Rows from block 4 of the encoder of a small masked image model, named by matrix and row number. Rows with one number belong to one neuron. Each number is 128 + 32 x the weight over its row's rms, rounded and kept within 0 to 255. All counts start at 0. Numbers have three digits each.
After each neuron's rows are labels from the 100 images, of 14848, where the neuron reaches its highest value: "top examples" is what is common among them; "colour at peak" is the nearest of a few named colours to the mean colour under the peak. Only what is clearly more common there than usual is listed. The data: retinal OCT scans (Kermany 2017). In brackets: how many of the 100.
# fc1: MLP up (encoder.blocks.4.mlp.fc1.weight, 1280x320), inputs 0-45
# fc2: MLP down (encoder.blocks.4.mlp.fc2.weight, 320x1280, transposed), outputs 0-45

fc1.8:079153089144074171135119115153190119126122000122089123097104158103137196118114118136092150147151164104194045035130153152129169108120134133
fc2.8:153123107112114104122090119130097146114169159141203100163155084162162107125112106141102086138136098183065188141090046092084097111145113098
top examples: finding: diabetic macular edema (31)
colour at peak: grey (90)

fc1.275:144133154138151124104098138117144192139175085076155122198081196221154162092108091086155121192137172197128098111088105164110188040129106096
fc2.275:084142149118176141167137143107129101130143124135104151102082055147156165128110151113095136143115163155119122144129150110088156160148173102
top examples: finding: normal (82)
colour at peak: grey (77)

fc1.750:160137104135118093056118119171173104122170092089127133156115160163085150173143175103171147194117121193171140139143077096157176095096135160
fc2.750:142102119152115161174116109177161114106108120121125169105154111103078145116103154097092152144132155138122120136106132160090180139143123118
top examples: finding: normal (88)
colour at peak: grey (69)

fc1.666:091162119130130103118148154127198151164096122141166149119114165116173092153132131125173163101092194089090102123108125186171152174151182150
fc2.666:174146119123112115106147140113131069161109145134187091114151166127140128149122108165097083201160082124166132136091107099161097155165114108
top examples: finding: choroidal neovascularization (83)
colour at peak: grey (63)

fc1.635:162147118157101145074155109127107138094088088099097142160103118178154165132091108137171119203125191179128167098154118161098160100161148125
fc2.635:123116119126154054141141084117103169118076079178139144101154095143145164164102131121146138161092155120119120121158156135156098128203114117
top examples: finding: normal (89)
colour at peak: grey (68)

fc1.432:101138126130115098145196129091121150135117136077194150129103131173118176142184143106146140119151176091191138126071098095129143179141132105
fc2.432:168152124137094124147099123113139123093090097094127124100106138159126127146096123106177159150122110065118080127109165156137094093163072133
top examples: finding: choroidal neovascularization (69)
colour at peak: grey (88)

fc1.390:111131118177126085167110139128156190117145072105083135112133124126103151093092195164125164159147182196136136115144142163129125064113103149
fc2.390:199133097126129167150112110151148086138093135092167104118164180178159088125095058143150118109155147103048103143066069181158193138114133145
top examples: finding: diabetic macular edema (95)
colour at peak: grey (55)

fc1.66:115139099093134129139098180074148125114148184067141157139150137077123100099144179124095126150161107114121122113096106131167138136025151129
fc2.66:084082124066126124167097144132161171103136153140103228120101070095123125127106169160108139121131129053181121124052097131106102051128162128
top examples: finding: choroidal neovascularization (95)
colour at peak: grey (74)

fc1.32:126149164167078143135131131079107115125105120100129123133130171116105080101136124157099082155142128143183134173108158105108120102134150099
fc2.32:170081116074170137145125137175098153131112131160122120132144107136085191147134160117142158139112100110092134062158101161134081173134085166
top examples: finding: choroidal neovascularization (60)
colour at peak: grey (57)

fc1.670:097152163114130094151161122067152124160132149099102175222072129060171116153123123144166134147117140172095098091072166110123161168119134124
fc2.670:102112100203184091086151085143066126103111222091187083152169098130077136132135152151086121076167126116140124118101048134119157095099094069
top examples: finding: normal (86)
colour at peak: grey (96)

fc1.636:090151174175108073145117134069132136164114118140123109170141185071182109140155119146181091109145128142142088143116074151115198112105127110
fc2.636:131130084147106114065085125166112153128124110164154116087151109116105107118134125178029092127147113162136167110140070161074075161107088117
top examples: finding: normal (96)
colour at peak: grey (63)

fc1.128:116127085104115108117127154129131161113076087162133168110121162102185148133117116130167090141050105100128120099136131119161139104173162093
fc2.128:105103105145118124144087128102140120118100155038179134114114099162177140089152147167107162045145111110122127126125137125103073164080158113
top examples: finding: choroidal neovascularization (66); finding: diabetic macular edema (29)
colour at peak: grey (87)

fc1.339:152145127130134151147124165083120153161083071100127125121069164080131079076190143152166086142150202140134086133078154089119117077140155128
fc2.339:102158150116101060128123057151130092078117168127139156125112188135090186152182187187088129109107137078178114091107100114100168073078122109
top examples: finding: choroidal neovascularization (81)
colour at peak: grey (86)

fc1.751:093153168151123136114142133121163136147103080137096122104086183102089120127179136132122125126051208116130105105146216171104179164107114158
fc2.751:133119115135129116119070160113123143139140174133120120086147118093107140157113133133132136154125145129120130149203089097119092196136103101
top examples: finding: choroidal neovascularization (71)
colour at peak: grey (83)

fc1.652:122157131078067103129137131098127134097107114092089160178093092120147148161151106166161168185141156162120130086120174098090126168115119108
fc2.652:139130110198149116144128136105055137142122155101157148097136118152136093147109137096128162147130140089156147136113045131176219092140119112
top examples: finding: normal (87)
colour at peak: grey (82)

fc1.231:166155103119105121136111174090112135121113111079106119101155129167130097090116157171150148146158204087091119143152143120139095136088168197
fc2.231:072120141190161110085138103123050162089121149162143139156116146133114168164152112144138106096103137158120129145137098081146165100082150075
top examples: finding: choroidal neovascularization (83)
colour at peak: grey (70)

fc1.365:093200102099099143096111133108080176125075103090129128112147111142088134113088133082117189112224163163117121127105123069122146130103152118
fc2.365:177093160132113147123137072194181037114136146147138133116125125172101174100162161157102131151085125090106128170151132154175141150089129178
top examples: finding: choroidal neovascularization (66)
colour at peak: grey (58)

fc1.408:137134160164123130077120108083123158126116136130097086184098154107145149100109158114150138128096104068134133128107094055174122144070123156
fc2.408:124133108142132167130124130136122133194112132080106148156067113110116145168127138124174107106118181138218103147109124130158124089137147140
top examples: finding: choroidal neovascularization (68)
colour at peak: grey (75)

fc1.27:137130153193088050159164111141108121159104117154100161121132161166168160133145110172136082149177142139161139108141155139144116113104082104
fc2.27:030125154086158085105114094124144114097178150153127074136128130098090146114164143134118085114088106129153138113101150100136163148114096117
top examples: finding: normal (89)
colour at peak: grey (90)

fc1.250:114142095187180103107131127064127117128128122054113104147137125127199116150089159062152155144118110137132148142116126142160124130129115176
fc2.250:131143150090089073124149111127100098175155150152128102133056144104133183112199162163099135114151183144110060115069096086080122155065159084
top examples: finding: choroidal neovascularization (62)
colour at peak: grey (78)

fc1.665:144121100189125133114141135155131126114181112123123183134089120107119102138189101115133139154113121188125237119125147123141144109076172115
fc2.665:125164133158128083146122157106117116126204097096123119133110158167114110082077124129157199144131183196157145121144082099100093166155167211
top examples: finding: choroidal neovascularization (67)
colour at peak: grey (67)

fc1.367:132128166106132105108138112136152126167119027181084164186087139082172150198112132125197093119105141173150127093143134125178167138157107134
fc2.367:154133110123131146110088134133150091166105094134113196151110108122176154078105180102146105118071125086148088140122151151122160091159110115
top examples: finding: choroidal neovascularization (67)
colour at peak: grey (98)

fc1.488:188157133148087122146174179138123134161071061180164177121124147172136133103179082136188160137113126114190145147112115134103153137167070160
fc2.488:120098121084109113182114133095119134160076063175185145141146166154101144089131156156095148134170155142135179137130117134147050130171113148
top examples: finding: choroidal neovascularization (94)
colour at peak: grey (77)

fc1.221:074120138181149075124098161114151126145129111128144135124122127142124134093165179140111085161119151111146109136121106181112142166149161114
fc2.221:119133119128110132109100181182096175081117055127076134106159118116139129131094145123155175104102162144121192114108110102141147142134092087
top examples: finding: diabetic macular edema (44)
colour at peak: grey (64)

fc1.372:091155114129094102208092124075181160191106120109165173088137144128130104112173116151093137142147078098082089120106109110113115191118158147
fc2.372:108114128160139134096110116087097122123047045136127158111147136148182137089122131132101144155113195139125120132154114179165108161143102123
top examples: finding: choroidal neovascularization (71)
colour at peak: grey (60)

fc1.315:111150155221146098104166119079113105168123152121159132206116158192145129164158135142142091151105090189177101136142088080084140087066180132
fc2.315:145130147115094059126074095143104085125146123140134099163072187114084170140118142151175112139133095128110077143101111148116088018109093123
top examples: finding: choroidal neovascularization (68)
colour at peak: grey (92)

fc1.166:119157145135121121164120128126152143175117134102116145182110111172126099176115141100144091138144129135159199080108126134141081153148073151
fc2.166:114104132148139125125137137100127035092146109111083158089092151139231158113129122119175141117119195133146088153094137130146132160086171121
top examples: finding: normal (86)
colour at peak: grey (88)

fc1.224:123123130181150032136189140089167119162169112152155126142099164193179157164138148154183080139065162123063070119129113146144142134136159144
fc2.224:147121126080093147115151135173125142149111146125187092140087168127093115132135111124113161114136119117120137120155124158151079141135097112
top examples: finding: choroidal neovascularization (65)
colour at peak: grey (71)

fc1.169:096129184140160140134160158076193133170188093071096069114088125114111105141117165149124102109142183133105107118076179170091144125093101189
fc2.169:130109139121137136147129122157180147146104145222091228101166167071019173111157103116155093139144080144203126109161110089124118167202126119
top examples: finding: choroidal neovascularization (79)
colour at peak: grey (77)

fc1.149:132113183115184090174175164069154131182150147166062137122118193116135083132133104166184096129165163161115081142083111114157189162128177175
fc2.149:152153139149127148075059118129157115155165111135203148184133122128154117120145119144154118071076060142068147150135172107129089124128096142
top examples: finding: choroidal neovascularization (74)
colour at peak: grey (67)

fc1.435:144186163144116153156163115140118123174116115090118185111124135117100124108098158124148146123114115105045129119137148152145200134139086127
fc2.435:090142110169123035111140105134178130143103146173137120114145148180064108086156199129118095095162167089208125118128139107162085123150106098
top examples: finding: normal (92)
colour at peak: grey (70)

fc1.308:139176113141124160078136155099119166152122116134094094206072128098140106085155081136139045155126143140171141106123136095119069134071161161
fc2.308:125138142116164162119125193161159162136151210124128031174119135095113081072147095120132105120117090114145110151092075097123152091080103090
top examples: finding: diabetic macular edema (49)
colour at peak: grey (67)

fc1.13:186163098116090173176093072112128150117084012113105173123139145200191154114148174109109137154158132152114140090094145104131127146147162110
fc2.13:137173089091128169123111090174136145158145119176093131160156165092170120131103085132124128080133134210157129115104098097104149123116177103
top examples: finding: normal (89)
colour at peak: grey (89)

fc1.589:130175154134124096085176084135182133163143129165077172164081162141088127140131075177135132177150119181161087085135108075081171111116139108
fc2.589:092111090157162117155148106090124074125122127116081181118117146178096154120092093126143205166086074147127133119097148115182211167119123139
top examples: finding: normal (85)
colour at peak: grey (98)

fc1.669:161112093107163119107136149155134127112147096034137166153135141148121102134158144124111167130096143117150142135125103158146225126177135107
fc2.669:086164138077101141152055165135127137145071163124139103102167131111124133115105109173186052066228120147144106130078114088123103104173125115
top examples: finding: choroidal neovascularization (72)
colour at peak: grey (72)

fc1.392:127190101139118104151164085142147127108122166153135157157112167182110148180156153128144166133124085203132118092145075054120183060151149086
fc2.392:138145118083145129115117126169181102130155121083109201099116095108112139104106099131144160151129186105208137118116170149204157110140119147
top examples: finding: normal (89)
colour at peak: grey (97)

fc1.480:100113097190121158146112122154139086113120118163127147128102135158099107113165113095156176154105098089127199088128119128104083107103087104
fc2.480:129138134144119148131082121146130176127162130091128152168165098121101132125148080139146129090117128154123106141083097145110132140086089157
top examples: finding: diabetic macular edema (35)
colour at peak: grey (77)

fc1.222:143187141117092114165132094113159134140163116109139140138147138118141084178134149135169108151160212113073102111098085150094141163136067157
fc2.222:104091111113126068105100113125074094076089146127120166116162136122094112066222128152129125158151142159174153118167141081148068081148125090
top examples: finding: normal (97)
colour at peak: grey (58)

fc1.9:096133116111142152190128116117092161125050092131087226177147075145159080100153049130116135124145097144119174109100122088103087149187138179
fc2.9:193114132167173113161168145096173097152126184169133092108079145100131146149130126142131110155188115108120087144130123115132088138154121122
top examples: finding: choroidal neovascularization (76)
colour at peak: grey (93)

fc1.631:127218119135127154087157111074154195135124102157104057139122156092167082179108155093161140198150134184114162118089158184156154157164135133
fc2.631:169110158141171084096157088091145105130158119142137068163147105087097154109094131172102124166060142149114140097119176156102065161160147123
top examples: finding: choroidal neovascularization (64); finding: diabetic macular edema (33)
colour at peak: grey (81)

fc1.553:120155151152082146141149124127189106150154190096097151168101081095136140166159151113151175126120119112131074150151142070096108165112191159
fc2.553:102122110132147100130079143122118190156123076179128192146077094117192133101139131161154092119085134078121152086137106193048134064118128078
top examples: finding: choroidal neovascularization (76)
colour at peak: grey (87)

fc1.89:099143084180118102125166174085116146117111085132137118102087124128168176134118150077123119150184134117151101113140153124124120142095113190
fc2.89:159082116141179090134115162177159118104167106138132137143165102108150067132119101139073131148130140139149138100166069160130140131142069162
top examples: finding: choroidal neovascularization (71)
colour at peak: grey (51)

fc1.325:127155169163124095177127097049146148162159139084135150203110138166171088113159133152174117180070119100140141114093136110058164168136100155
fc2.325:184105113169141132112107113090126127140107141187172127191099127160191073135130175133110163125118076107074171115130066193122105112086106179
top examples: finding: normal (83)
colour at peak: grey (97)

fc1.178:063151114127189090097137152101139175146166097120080139207148113101125168153124185136162125169054131110165102106117157066161149117138143141
fc2.178:165133117078178145207059087110142056134130130135095200121146117104118134181144135132142174159066128139127153128123148078121156178147134148
top examples: finding: diabetic macular edema (66)
colour at peak: grey (80)

fc1.293:115124113133140099074088169127126145111114096139159171120100143130177118157213103128126099168067125082155114097101074108128184131153150092
fc2.293:111110114171120154126065159116118170113162068138108113047190185088150092102042083144115137135129120140110105128138142162141053156071113127
top examples: finding: diabetic macular edema (35)
colour at peak: grey (91)

fc1.95:133132112122147108082178139100165180133131127119160086126128102155166095158118133147160090176167185133113088104040082145161193098098161124
fc2.95:121167090102146074145159115103144153164167138139078097074120167134143115123096108166100133099103106181114113156154174124120165158150083110
top examples: finding: diabetic macular edema (41)
colour at peak: grey (92)

fc1.364:132175161145120131161164116098147167150127130157155182172156115075095130149052170125211179148129145179061121122121136151191187118128157113
fc2.364:138136132174145101162104135161122103146114103100171096109102108163142102044148110161115100127148170098132118148080130175114091146107137163
top examples: finding: normal (79)
colour at peak: grey (56)

fc1.439:114137165142149135076120130097201128119129129172073070112087189161102068093128097119165090125205151119159104101112072161122175132128157094
fc2.439:176095135128147157145106136109168124099154132134066170063069174161103112109093152080145135151146091188154143120109132176138173103141119117
top examples: finding: diabetic macular edema (48)
colour at peak: grey (62)

fc1.567:100151162123132149141120118118104161142113053123119102094154108092116095148079085130128138148149148099068065109123139120141118110131101184
fc2.567:100136118126124111151152080169177127109157164109138103176114134138114129177148117101127117130100104159165149059119140089125192138148187119
top examples: finding: choroidal neovascularization (64)
colour at peak: grey (91)

fc1.580:167121182188113121147122069091222098126199135095125137145128180144155173175098164154185096127121156152072086138148120158164152119118173167
fc2.580:118121098128112182109116171105147140092085137109134130161153089107130147132107139122061126094133157158140166157114165174126146139152128067
top examples: finding: diabetic macular edema (33)
colour at peak: grey (51)

fc1.405:104162145184116112122135159075135127131105064123112124107122163156203141134132103123144154168110141147108062127152156108122099131069134127
fc2.405:118126128096184125097110117251153136122123097114152097172144135123047153122150178143114117095129213150171140094139110140136061096129084110
top examples: finding: choroidal neovascularization (85)
colour at peak: grey (51)

fc1.417:142133122141128123076155122142084133141097050152122163123046137155194193099104113148152181123100135151105110104101158119176120139105171114
fc2.417:143150141132082155131156101110156138147138177090154130135113134125123134129157127097119109127135115119112121124157143094123091092075124171
top examples: finding: choroidal neovascularization (71)
colour at peak: grey (70)

fc1.176:127185144117086084156160153100104163176068097112159133120077144153130149132144117139130144138097161111153117140108138088157093149118112099
fc2.176:115125131134098109131092104111121135158080067126166185162074125163138179126140105106132161110139146133125103155114180120169115113194130184
top examples: finding: choroidal neovascularization (86)
colour at peak: grey (60)

fc1.603:107169132147123123168109106129170137171153139086085168198133104143099125155120162115145139149142118144149164076140125160157147089103088157
fc2.603:068119136108119105121153121135154162106129136163134127065106168098153130103109134116160111110171103098209125126130154100129055145135173130
top examples: finding: normal (89)
colour at peak: grey (77)

fc1.5:116169141144113138111137144115150154131175170095136077121090134083167057172101111139153158185121118129116109151146143105135069102059148156
fc2.5:136115115148100145156124168134108112079120102154083174081161133135154136168107081097176100144076096157168091160147115143188104147143195134
top examples: finding: choroidal neovascularization (61)
colour at peak: grey (73)

fc1.282:097137193149183071151179162090131129192098161117119172139102117161147086121128125124172115164175135116183138144109113108062169164096155131
fc2.282:145118129082096108188125134117076094135109134099169148142106147137092174056110176137089132133167101131098116138067126142150105114132131105
top examples: finding: diabetic macular edema (33)
colour at peak: grey (50)

fc1.551:135132110145190129176121162087099156104096137096106117137114113168132095113134157109126119193167125137150127125095093095169117110085163115
fc2.551:131111119090108104131060113119112169123063148119165155156076117151155157177180109107173146085136196142110087110146120159136071085083137154
top examples: finding: choroidal neovascularization (61); finding: diabetic macular edema (32)
colour at peak: grey (67)

fc1.476:168175132126113126105139098127145129141181133146119169134085144064107086156142142184131099122120117168184044096143096150091162124144131115
fc2.476:156116170111178093141141146115122168123139140149130168133135083126218170115147056132147143135198150188148167133110130101083155088111138112
top examples: finding: choroidal neovascularization (94)
colour at peak: grey (88)

fc1.69:102187117159096133143079150077133132137101135098104160190142170097137104123096113110172128128182146168153166144100100113135108122142169117
fc2.69:110141104147115123154139099057140133118162150109147101145108137122117123184127217102122059116196146140155126082099073117138055132167123114
top examples: finding: normal (81)
colour at peak: grey (64)

fc1.183:147151137159130105130159132092135118131105136091126089129134136124190110132191154138167160121201184108067133130110130115128123167070121184
fc2.183:128095125135191107098158146115109147113137134131149134127127136140173073124124000133091153111115138143181129114135135150157088108137154148
top examples: finding: choroidal neovascularization (64)
colour at peak: grey (83)

fc1.702:106210053131126097094147119085159155161101107120175103103143171102134128122122142212100131154166156140113096064133108129101159112106204132
fc2.702:195125148097088173123088157092129109190132232133106152124152170037144104133120177119116125101158145149161132135161100176113148138086166128
top examples: finding: choroidal neovascularization (64)
colour at peak: grey (59)

fc1.87:092165133128113118132121106053135172158108144157128189173150150168190109137115102124167181182117110162120156127124098104154143162172197130
fc2.87:090159128181112153097131137147117143139111071106167052112178113101101160132100184111139110112102126086119150131190152123105098173102137092
top examples: finding: normal (89)
colour at peak: grey (56)

fc1.160:154125101164200067119141113113116156131173179124153148227156093132144096144130154139201120141140111174092157148092118116146107148094148139
fc2.160:111115149114086152151140137139154097131076101117117119014115158133084158155113154132089145132154163103108092130150145122118119142156126123
top examples: finding: choroidal neovascularization (68)
colour at peak: grey (54)

fc1.232:052143116096120141181084142141146143133139117095128100092160082127129121110118110147123155094146132098073173150069093126106163163158204129
fc2.232:117147096200111150122128118109104104147106151078075196080134163065132159160139162126100121094097133122167112097175164142138093210104107130
top examples: finding: choroidal neovascularization (89)
colour at peak: grey (53)

fc1.645:159132143156133091111132188142116140109117132111067125126140129096166078187174122126167184143157177119095117129151086186162186160106112138
fc2.645:143120105133133141130164087139174154168134165160195108152121135128133144103131107144098102144171183124112084144152150153139108102138133134
top examples: finding: choroidal neovascularization (86)
colour at peak: grey (77)

fc1.664:058141116183126135098146100083159138123158147149154126194096113126122126142162100145117087127084116132145139107067149065086133119111208133
fc2.664:160142136140135130074130107147156144089100131100142122106123172139203138097156136117127144061217156154046068105179107151107158110126123151
top examples: finding: normal (83)
colour at peak: grey (80)