Weights of a small masked image model.
Model: 21.5M parameters, encoder num experts 32, decoder layers 2.
Rows from block 7 of the encoder of a small masked image model, named by matrix and row number. Rows with one number within an expert belong to one neuron, the router's apart. Each number is 200 + 40 x the weight over its row's rms, rounded and kept within 0 to 999. All counts start at 0.
Before each expert's rows are labels from the 100 images, of 14848, where the router gives the expert most weight on average: "strongest on" is what is common among them; "colour at peak" is the nearest of a few named colours to the mean colour under the peak. Only what is clearly more common there than usual is listed. The data: retinal OCT scans (Kermany 2017).
# router: router (encoder.blocks.7.mlp.router.weight, 32x320), inputs 0-159
# up: expert up (encoder.blocks.7.mlp.up, 32x80x320), inputs 0-159
# down: expert down (encoder.blocks.7.mlp.down, 32x320x80, transposed), outputs 0-159

# expert 28
strongest on: finding: diabetic macular edema
colour at peak: grey
router.28,137,278,114,151,153,221,203,176,166,200,162,206,146,185,85,117,205,122,160,172,244,250,214,242,125,124,216,239,162,206,270,258,233,209,206,225,168,255,206,151,179,213,233,213,218,198,178,196,205,166,223,247,165,250,203,201,132,163,153,180,176,205,251,214,137,190,221,180,195,189,193,239,125,229,216,220,255,212,222,226,210,248,237,152,184,236,211,232,150,171,240,192,228,108,115,296,230,177,198,247,247,226,183,240,207,136,189,240,165,184,241,268,145,215,287,142,200,234,184,209,240,274,201,247,186,178,192,133,186,179,218,220,204,217,178,239,211,265,174,169,210,194,204,250,253,184,254,133,166,167,257,219,201,179,166,187,231,187,185,204
up.2,181,201,252,175,187,233,193,194,190,159,286,260,189,173,203,286,164,212,206,222,177,242,198,167,235,242,191,136,239,243,235,196,259,182,162,164,192,192,222,157,187,226,216,213,261,269,189,172,126,189,189,153,243,126,182,190,147,187,256,257,181,251,257,208,327,209,201,220,168,196,276,175,227,207,255,214,180,191,238,205,151,115,201,229,166,208,188,268,157,204,234,228,153,212,121,217,183,207,105,183,181,158,184,211,201,211,153,190,172,222,204,206,167,123,207,247,176,187,159,256,142,173,206,236,178,214,242,217,175,140,201,234,249,216,274,205,148,137,192,218,189,204,198,185,118,276,171,199,221,195,171,182,158,217,179,161,197,194,291,168
down.2,174,167,215,138,172,229,221,192,236,207,177,212,107,164,151,212,184,186,159,204,194,269,273,251,196,149,156,207,202,226,206,177,139,135,264,199,227,164,216,123,118,195,122,232,210,149,248,241,120,174,220,209,215,124,168,158,187,189,214,139,221,211,236,193,201,201,217,172,206,206,148,214,151,212,200,250,233,176,242,187,176,158,222,211,222,235,269,311,224,188,262,171,239,201,88,200,178,216,161,171,222,197,229,233,170,201,215,233,156,186,199,360,202,138,202,194,240,212,177,165,185,217,223,276,154,232,173,209,212,180,235,153,200,210,151,195,180,182,167,183,205,246,255,147,207,179,257,203,212,190,163,183,253,183,201,254,229,241,182,225

# expert 12
strongest on: finding: normal
colour at peak: grey
router.12,230,172,228,147,120,250,260,224,130,250,228,115,192,157,114,161,198,242,159,258,266,198,156,235,164,237,195,268,195,183,232,243,177,202,233,214,179,233,187,170,208,247,221,189,156,192,246,148,266,184,204,236,176,252,150,237,201,195,121,249,150,145,200,145,149,129,218,230,193,224,136,168,160,245,159,269,173,216,142,230,230,200,207,204,226,173,220,197,119,182,237,216,225,220,221,232,107,244,188,237,259,171,222,191,189,172,200,224,178,248,254,200,184,193,158,169,244,267,153,214,226,180,178,210,140,219,192,223,188,222,190,191,181,170,254,245,235,180,161,200,166,146,223,148,266,141,175,235,198,144,169,239,133,174,143,230,167,188,158,222
up.2,169,254,231,174,199,164,267,292,186,168,196,181,234,163,248,208,220,196,180,171,183,191,161,177,171,228,197,243,186,237,151,188,197,204,205,222,239,203,164,244,157,209,213,256,176,196,96,212,206,184,211,121,212,229,185,203,189,239,197,211,192,205,193,234,221,207,231,214,173,205,239,142,243,234,110,262,178,222,130,175,225,246,151,200,173,199,196,157,190,195,202,256,135,145,242,162,181,182,210,164,240,221,185,203,227,160,182,234,208,205,175,161,203,112,205,194,164,210,145,187,218,168,180,204,266,221,190,188,239,162,228,205,136,243,247,312,265,195,234,162,193,166,242,129,224,235,196,219,230,147,239,223,256,234,178,247,181,150,177,223
down.2,189,217,228,215,159,179,209,145,160,235,216,151,208,240,211,280,233,155,195,230,269,255,175,239,205,203,234,206,265,119,211,222,226,187,261,96,196,181,200,137,216,161,169,129,229,178,299,191,210,234,192,239,208,182,230,222,256,178,198,209,219,109,209,236,165,156,157,278,191,176,242,211,185,171,188,152,165,165,272,242,144,184,172,172,240,181,230,165,228,218,211,216,203,277,178,200,177,208,165,256,174,206,199,173,158,124,256,261,175,269,134,160,221,173,171,279,172,172,191,182,131,196,177,206,231,138,181,198,181,264,212,147,241,195,183,187,186,215,167,198,221,190,205,246,236,260,187,221,249,259,241,192,149,165,175,271,167,238,231,148

# expert 19
strongest on: finding: choroidal neovascularization
colour at peak: grey
router.19,253,186,208,158,165,213,268,286,206,107,221,187,172,203,271,203,190,197,117,204,249,143,216,187,222,192,202,231,199,211,192,234,213,143,216,128,267,211,230,188,216,128,174,194,226,198,211,213,207,268,166,154,201,193,191,173,178,161,211,127,211,281,149,182,211,150,186,224,225,209,185,185,135,171,174,184,213,167,282,155,203,237,258,190,273,216,170,250,127,248,176,250,185,134,207,130,230,220,230,187,239,155,194,233,166,228,213,193,152,229,175,220,167,132,228,250,177,151,221,167,211,215,168,186,263,235,167,152,205,191,272,228,173,195,141,251,120,245,130,171,236,193,208,175,202,189,238,204,244,224,195,216,256,154,254,225,165,222,216,224
up.0,181,199,201,178,169,186,177,153,229,283,149,226,226,161,87,213,221,180,225,137,182,259,194,222,150,183,186,178,220,185,268,226,192,129,228,317,209,219,149,195,216,186,208,237,184,220,227,145,256,187,180,266,138,230,236,211,207,222,247,240,200,137,195,180,198,196,240,187,176,228,251,164,229,259,157,195,231,225,131,186,233,197,161,188,152,193,260,231,205,197,225,178,236,190,144,280,230,138,180,199,204,215,168,218,189,177,187,154,210,164,222,171,209,232,246,158,190,285,217,245,229,245,250,264,179,203,249,221,207,179,132,162,231,156,212,210,184,196,264,165,159,229,218,260,229,197,193,143,83,207,208,169,197,193,124,213,197,149,206,208
down.0,109,166,216,181,156,202,284,199,213,227,172,210,206,149,139,184,228,236,140,211,192,230,215,236,160,241,183,193,219,241,201,210,190,157,207,239,226,187,194,258,238,299,238,223,215,235,189,198,160,161,231,264,173,194,227,170,289,194,115,239,223,180,220,185,127,184,207,219,199,184,199,196,213,270,177,226,195,183,121,186,204,185,129,256,174,182,263,144,263,186,223,159,178,182,211,216,196,147,170,237,199,211,158,156,229,137,212,157,139,212,161,216,222,249,283,168,222,186,173,192,163,209,209,263,153,167,212,180,176,203,188,228,155,176,240,241,157,135,209,231,170,231,201,126,195,203,158,127,164,258,237,197,197,226,202,190,175,176,109,208

# expert 24
strongest on: finding: choroidal neovascularization
colour at peak: grey
router.24,142,216,197,270,221,216,206,234,200,136,247,156,170,266,254,153,206,127,156,233,197,192,241,233,196,199,212,244,174,214,220,192,263,169,202,180,252,224,180,205,159,216,319,271,228,167,225,255,159,185,172,210,248,154,220,162,213,141,156,223,163,246,185,161,149,205,201,255,189,172,184,174,120,193,253,191,197,172,273,212,194,247,230,189,267,269,203,222,231,258,199,190,210,173,208,204,182,124,201,206,239,212,179,205,197,238,141,156,181,224,196,237,125,263,217,207,196,182,247,229,212,237,156,187,161,249,193,205,294,178,232,247,258,190,153,258,162,219,155,211,215,227,212,238,151,221,136,194,250,222,174,246,188,217,244,144,167,242,206,180
up.2,188,203,277,221,233,207,218,250,253,162,158,205,171,222,205,203,228,268,180,228,163,184,183,226,141,209,181,200,218,242,242,222,259,171,154,240,209,216,168,210,162,171,189,222,157,162,210,191,162,150,205,156,220,181,202,246,198,189,183,234,222,182,259,291,151,233,81,195,244,162,229,194,176,193,271,236,199,179,186,229,162,177,236,218,154,224,222,270,184,257,182,123,199,180,181,248,194,167,212,175,220,204,222,251,182,201,189,178,138,175,170,231,205,154,182,215,200,211,170,188,192,214,124,182,212,196,265,203,216,140,191,193,155,222,208,226,227,130,190,274,210,124,213,137,269,212,209,215,204,211,247,185,259,209,198,201,219,185,216,182
down.2,244,163,207,236,270,195,225,204,215,256,244,246,231,234,257,191,212,198,188,228,206,98,170,286,212,163,241,189,181,198,161,220,183,223,185,163,158,223,219,276,245,157,212,173,131,172,215,311,209,181,232,237,172,178,234,223,231,172,178,172,185,152,247,213,198,250,154,238,239,160,176,212,195,211,209,159,187,164,206,227,212,181,258,149,247,150,131,150,250,188,195,177,188,191,206,71,252,179,190,206,167,220,253,159,201,172,181,195,185,171,191,213,198,204,140,237,245,207,273,185,232,205,198,99,195,196,212,151,147,203,183,166,79,184,184,218,202,239,157,171,214,99,175,282,245,237,250,228,143,197,197,194,118,155,256,221,221,163,206,213

# expert 6
strongest on: finding: normal
colour at peak: grey; white
router.6,210,224,203,158,181,130,172,181,180,244,217,214,190,248,88,302,229,164,243,260,246,226,252,225,238,186,161,231,227,170,239,100,259,163,201,236,139,223,224,136,206,177,192,216,196,174,239,196,212,202,211,92,231,168,103,172,181,225,178,197,147,255,226,145,218,262,228,291,233,182,202,183,176,277,223,188,219,208,149,157,242,269,226,206,235,182,253,193,203,298,244,174,236,194,147,194,181,173,129,239,245,157,159,230,178,165,182,184,311,213,212,233,240,153,184,112,255,192,231,237,198,197,185,259,195,126,119,268,215,176,191,183,208,206,223,253,155,169,231,182,206,232,164,185,190,258,148,164,175,198,225,204,181,157,120,231,203,146,206,206
up.0,156,222,137,220,202,201,274,173,244,169,173,197,192,159,138,212,184,218,227,190,189,169,119,301,163,220,251,196,148,156,228,217,176,161,266,192,199,187,179,181,102,195,254,202,218,222,143,189,125,201,179,179,134,149,162,219,249,209,208,260,223,269,145,131,263,223,234,189,178,154,233,215,206,188,179,178,176,226,273,228,258,123,252,183,234,255,227,151,233,170,238,175,193,220,182,250,168,189,207,210,212,246,168,219,236,306,169,235,190,149,260,105,158,145,170,162,219,204,210,194,246,225,184,233,160,188,191,199,169,183,198,179,214,282,201,234,135,206,148,235,174,267,207,184,176,230,248,128,189,196,187,163,295,124,259,239,279,211,168,174
down.0,201,236,203,174,234,117,214,246,248,187,230,177,232,228,227,228,222,192,233,203,255,210,177,207,175,193,201,137,246,186,171,204,139,182,222,237,220,172,187,163,135,219,245,278,205,228,198,190,165,172,271,266,207,204,275,161,212,149,139,165,185,128,180,198,224,256,257,140,239,193,172,152,188,177,211,221,245,216,186,134,224,266,202,173,135,266,266,144,252,234,232,187,232,149,118,236,214,148,203,209,142,212,226,216,214,158,220,207,191,194,271,179,173,215,226,227,198,220,219,186,194,235,187,249,225,153,178,222,232,189,265,225,220,190,262,210,162,176,267,290,199,192,129,154,233,152,227,142,221,240,194,167,280,189,269,197,208,216,120,187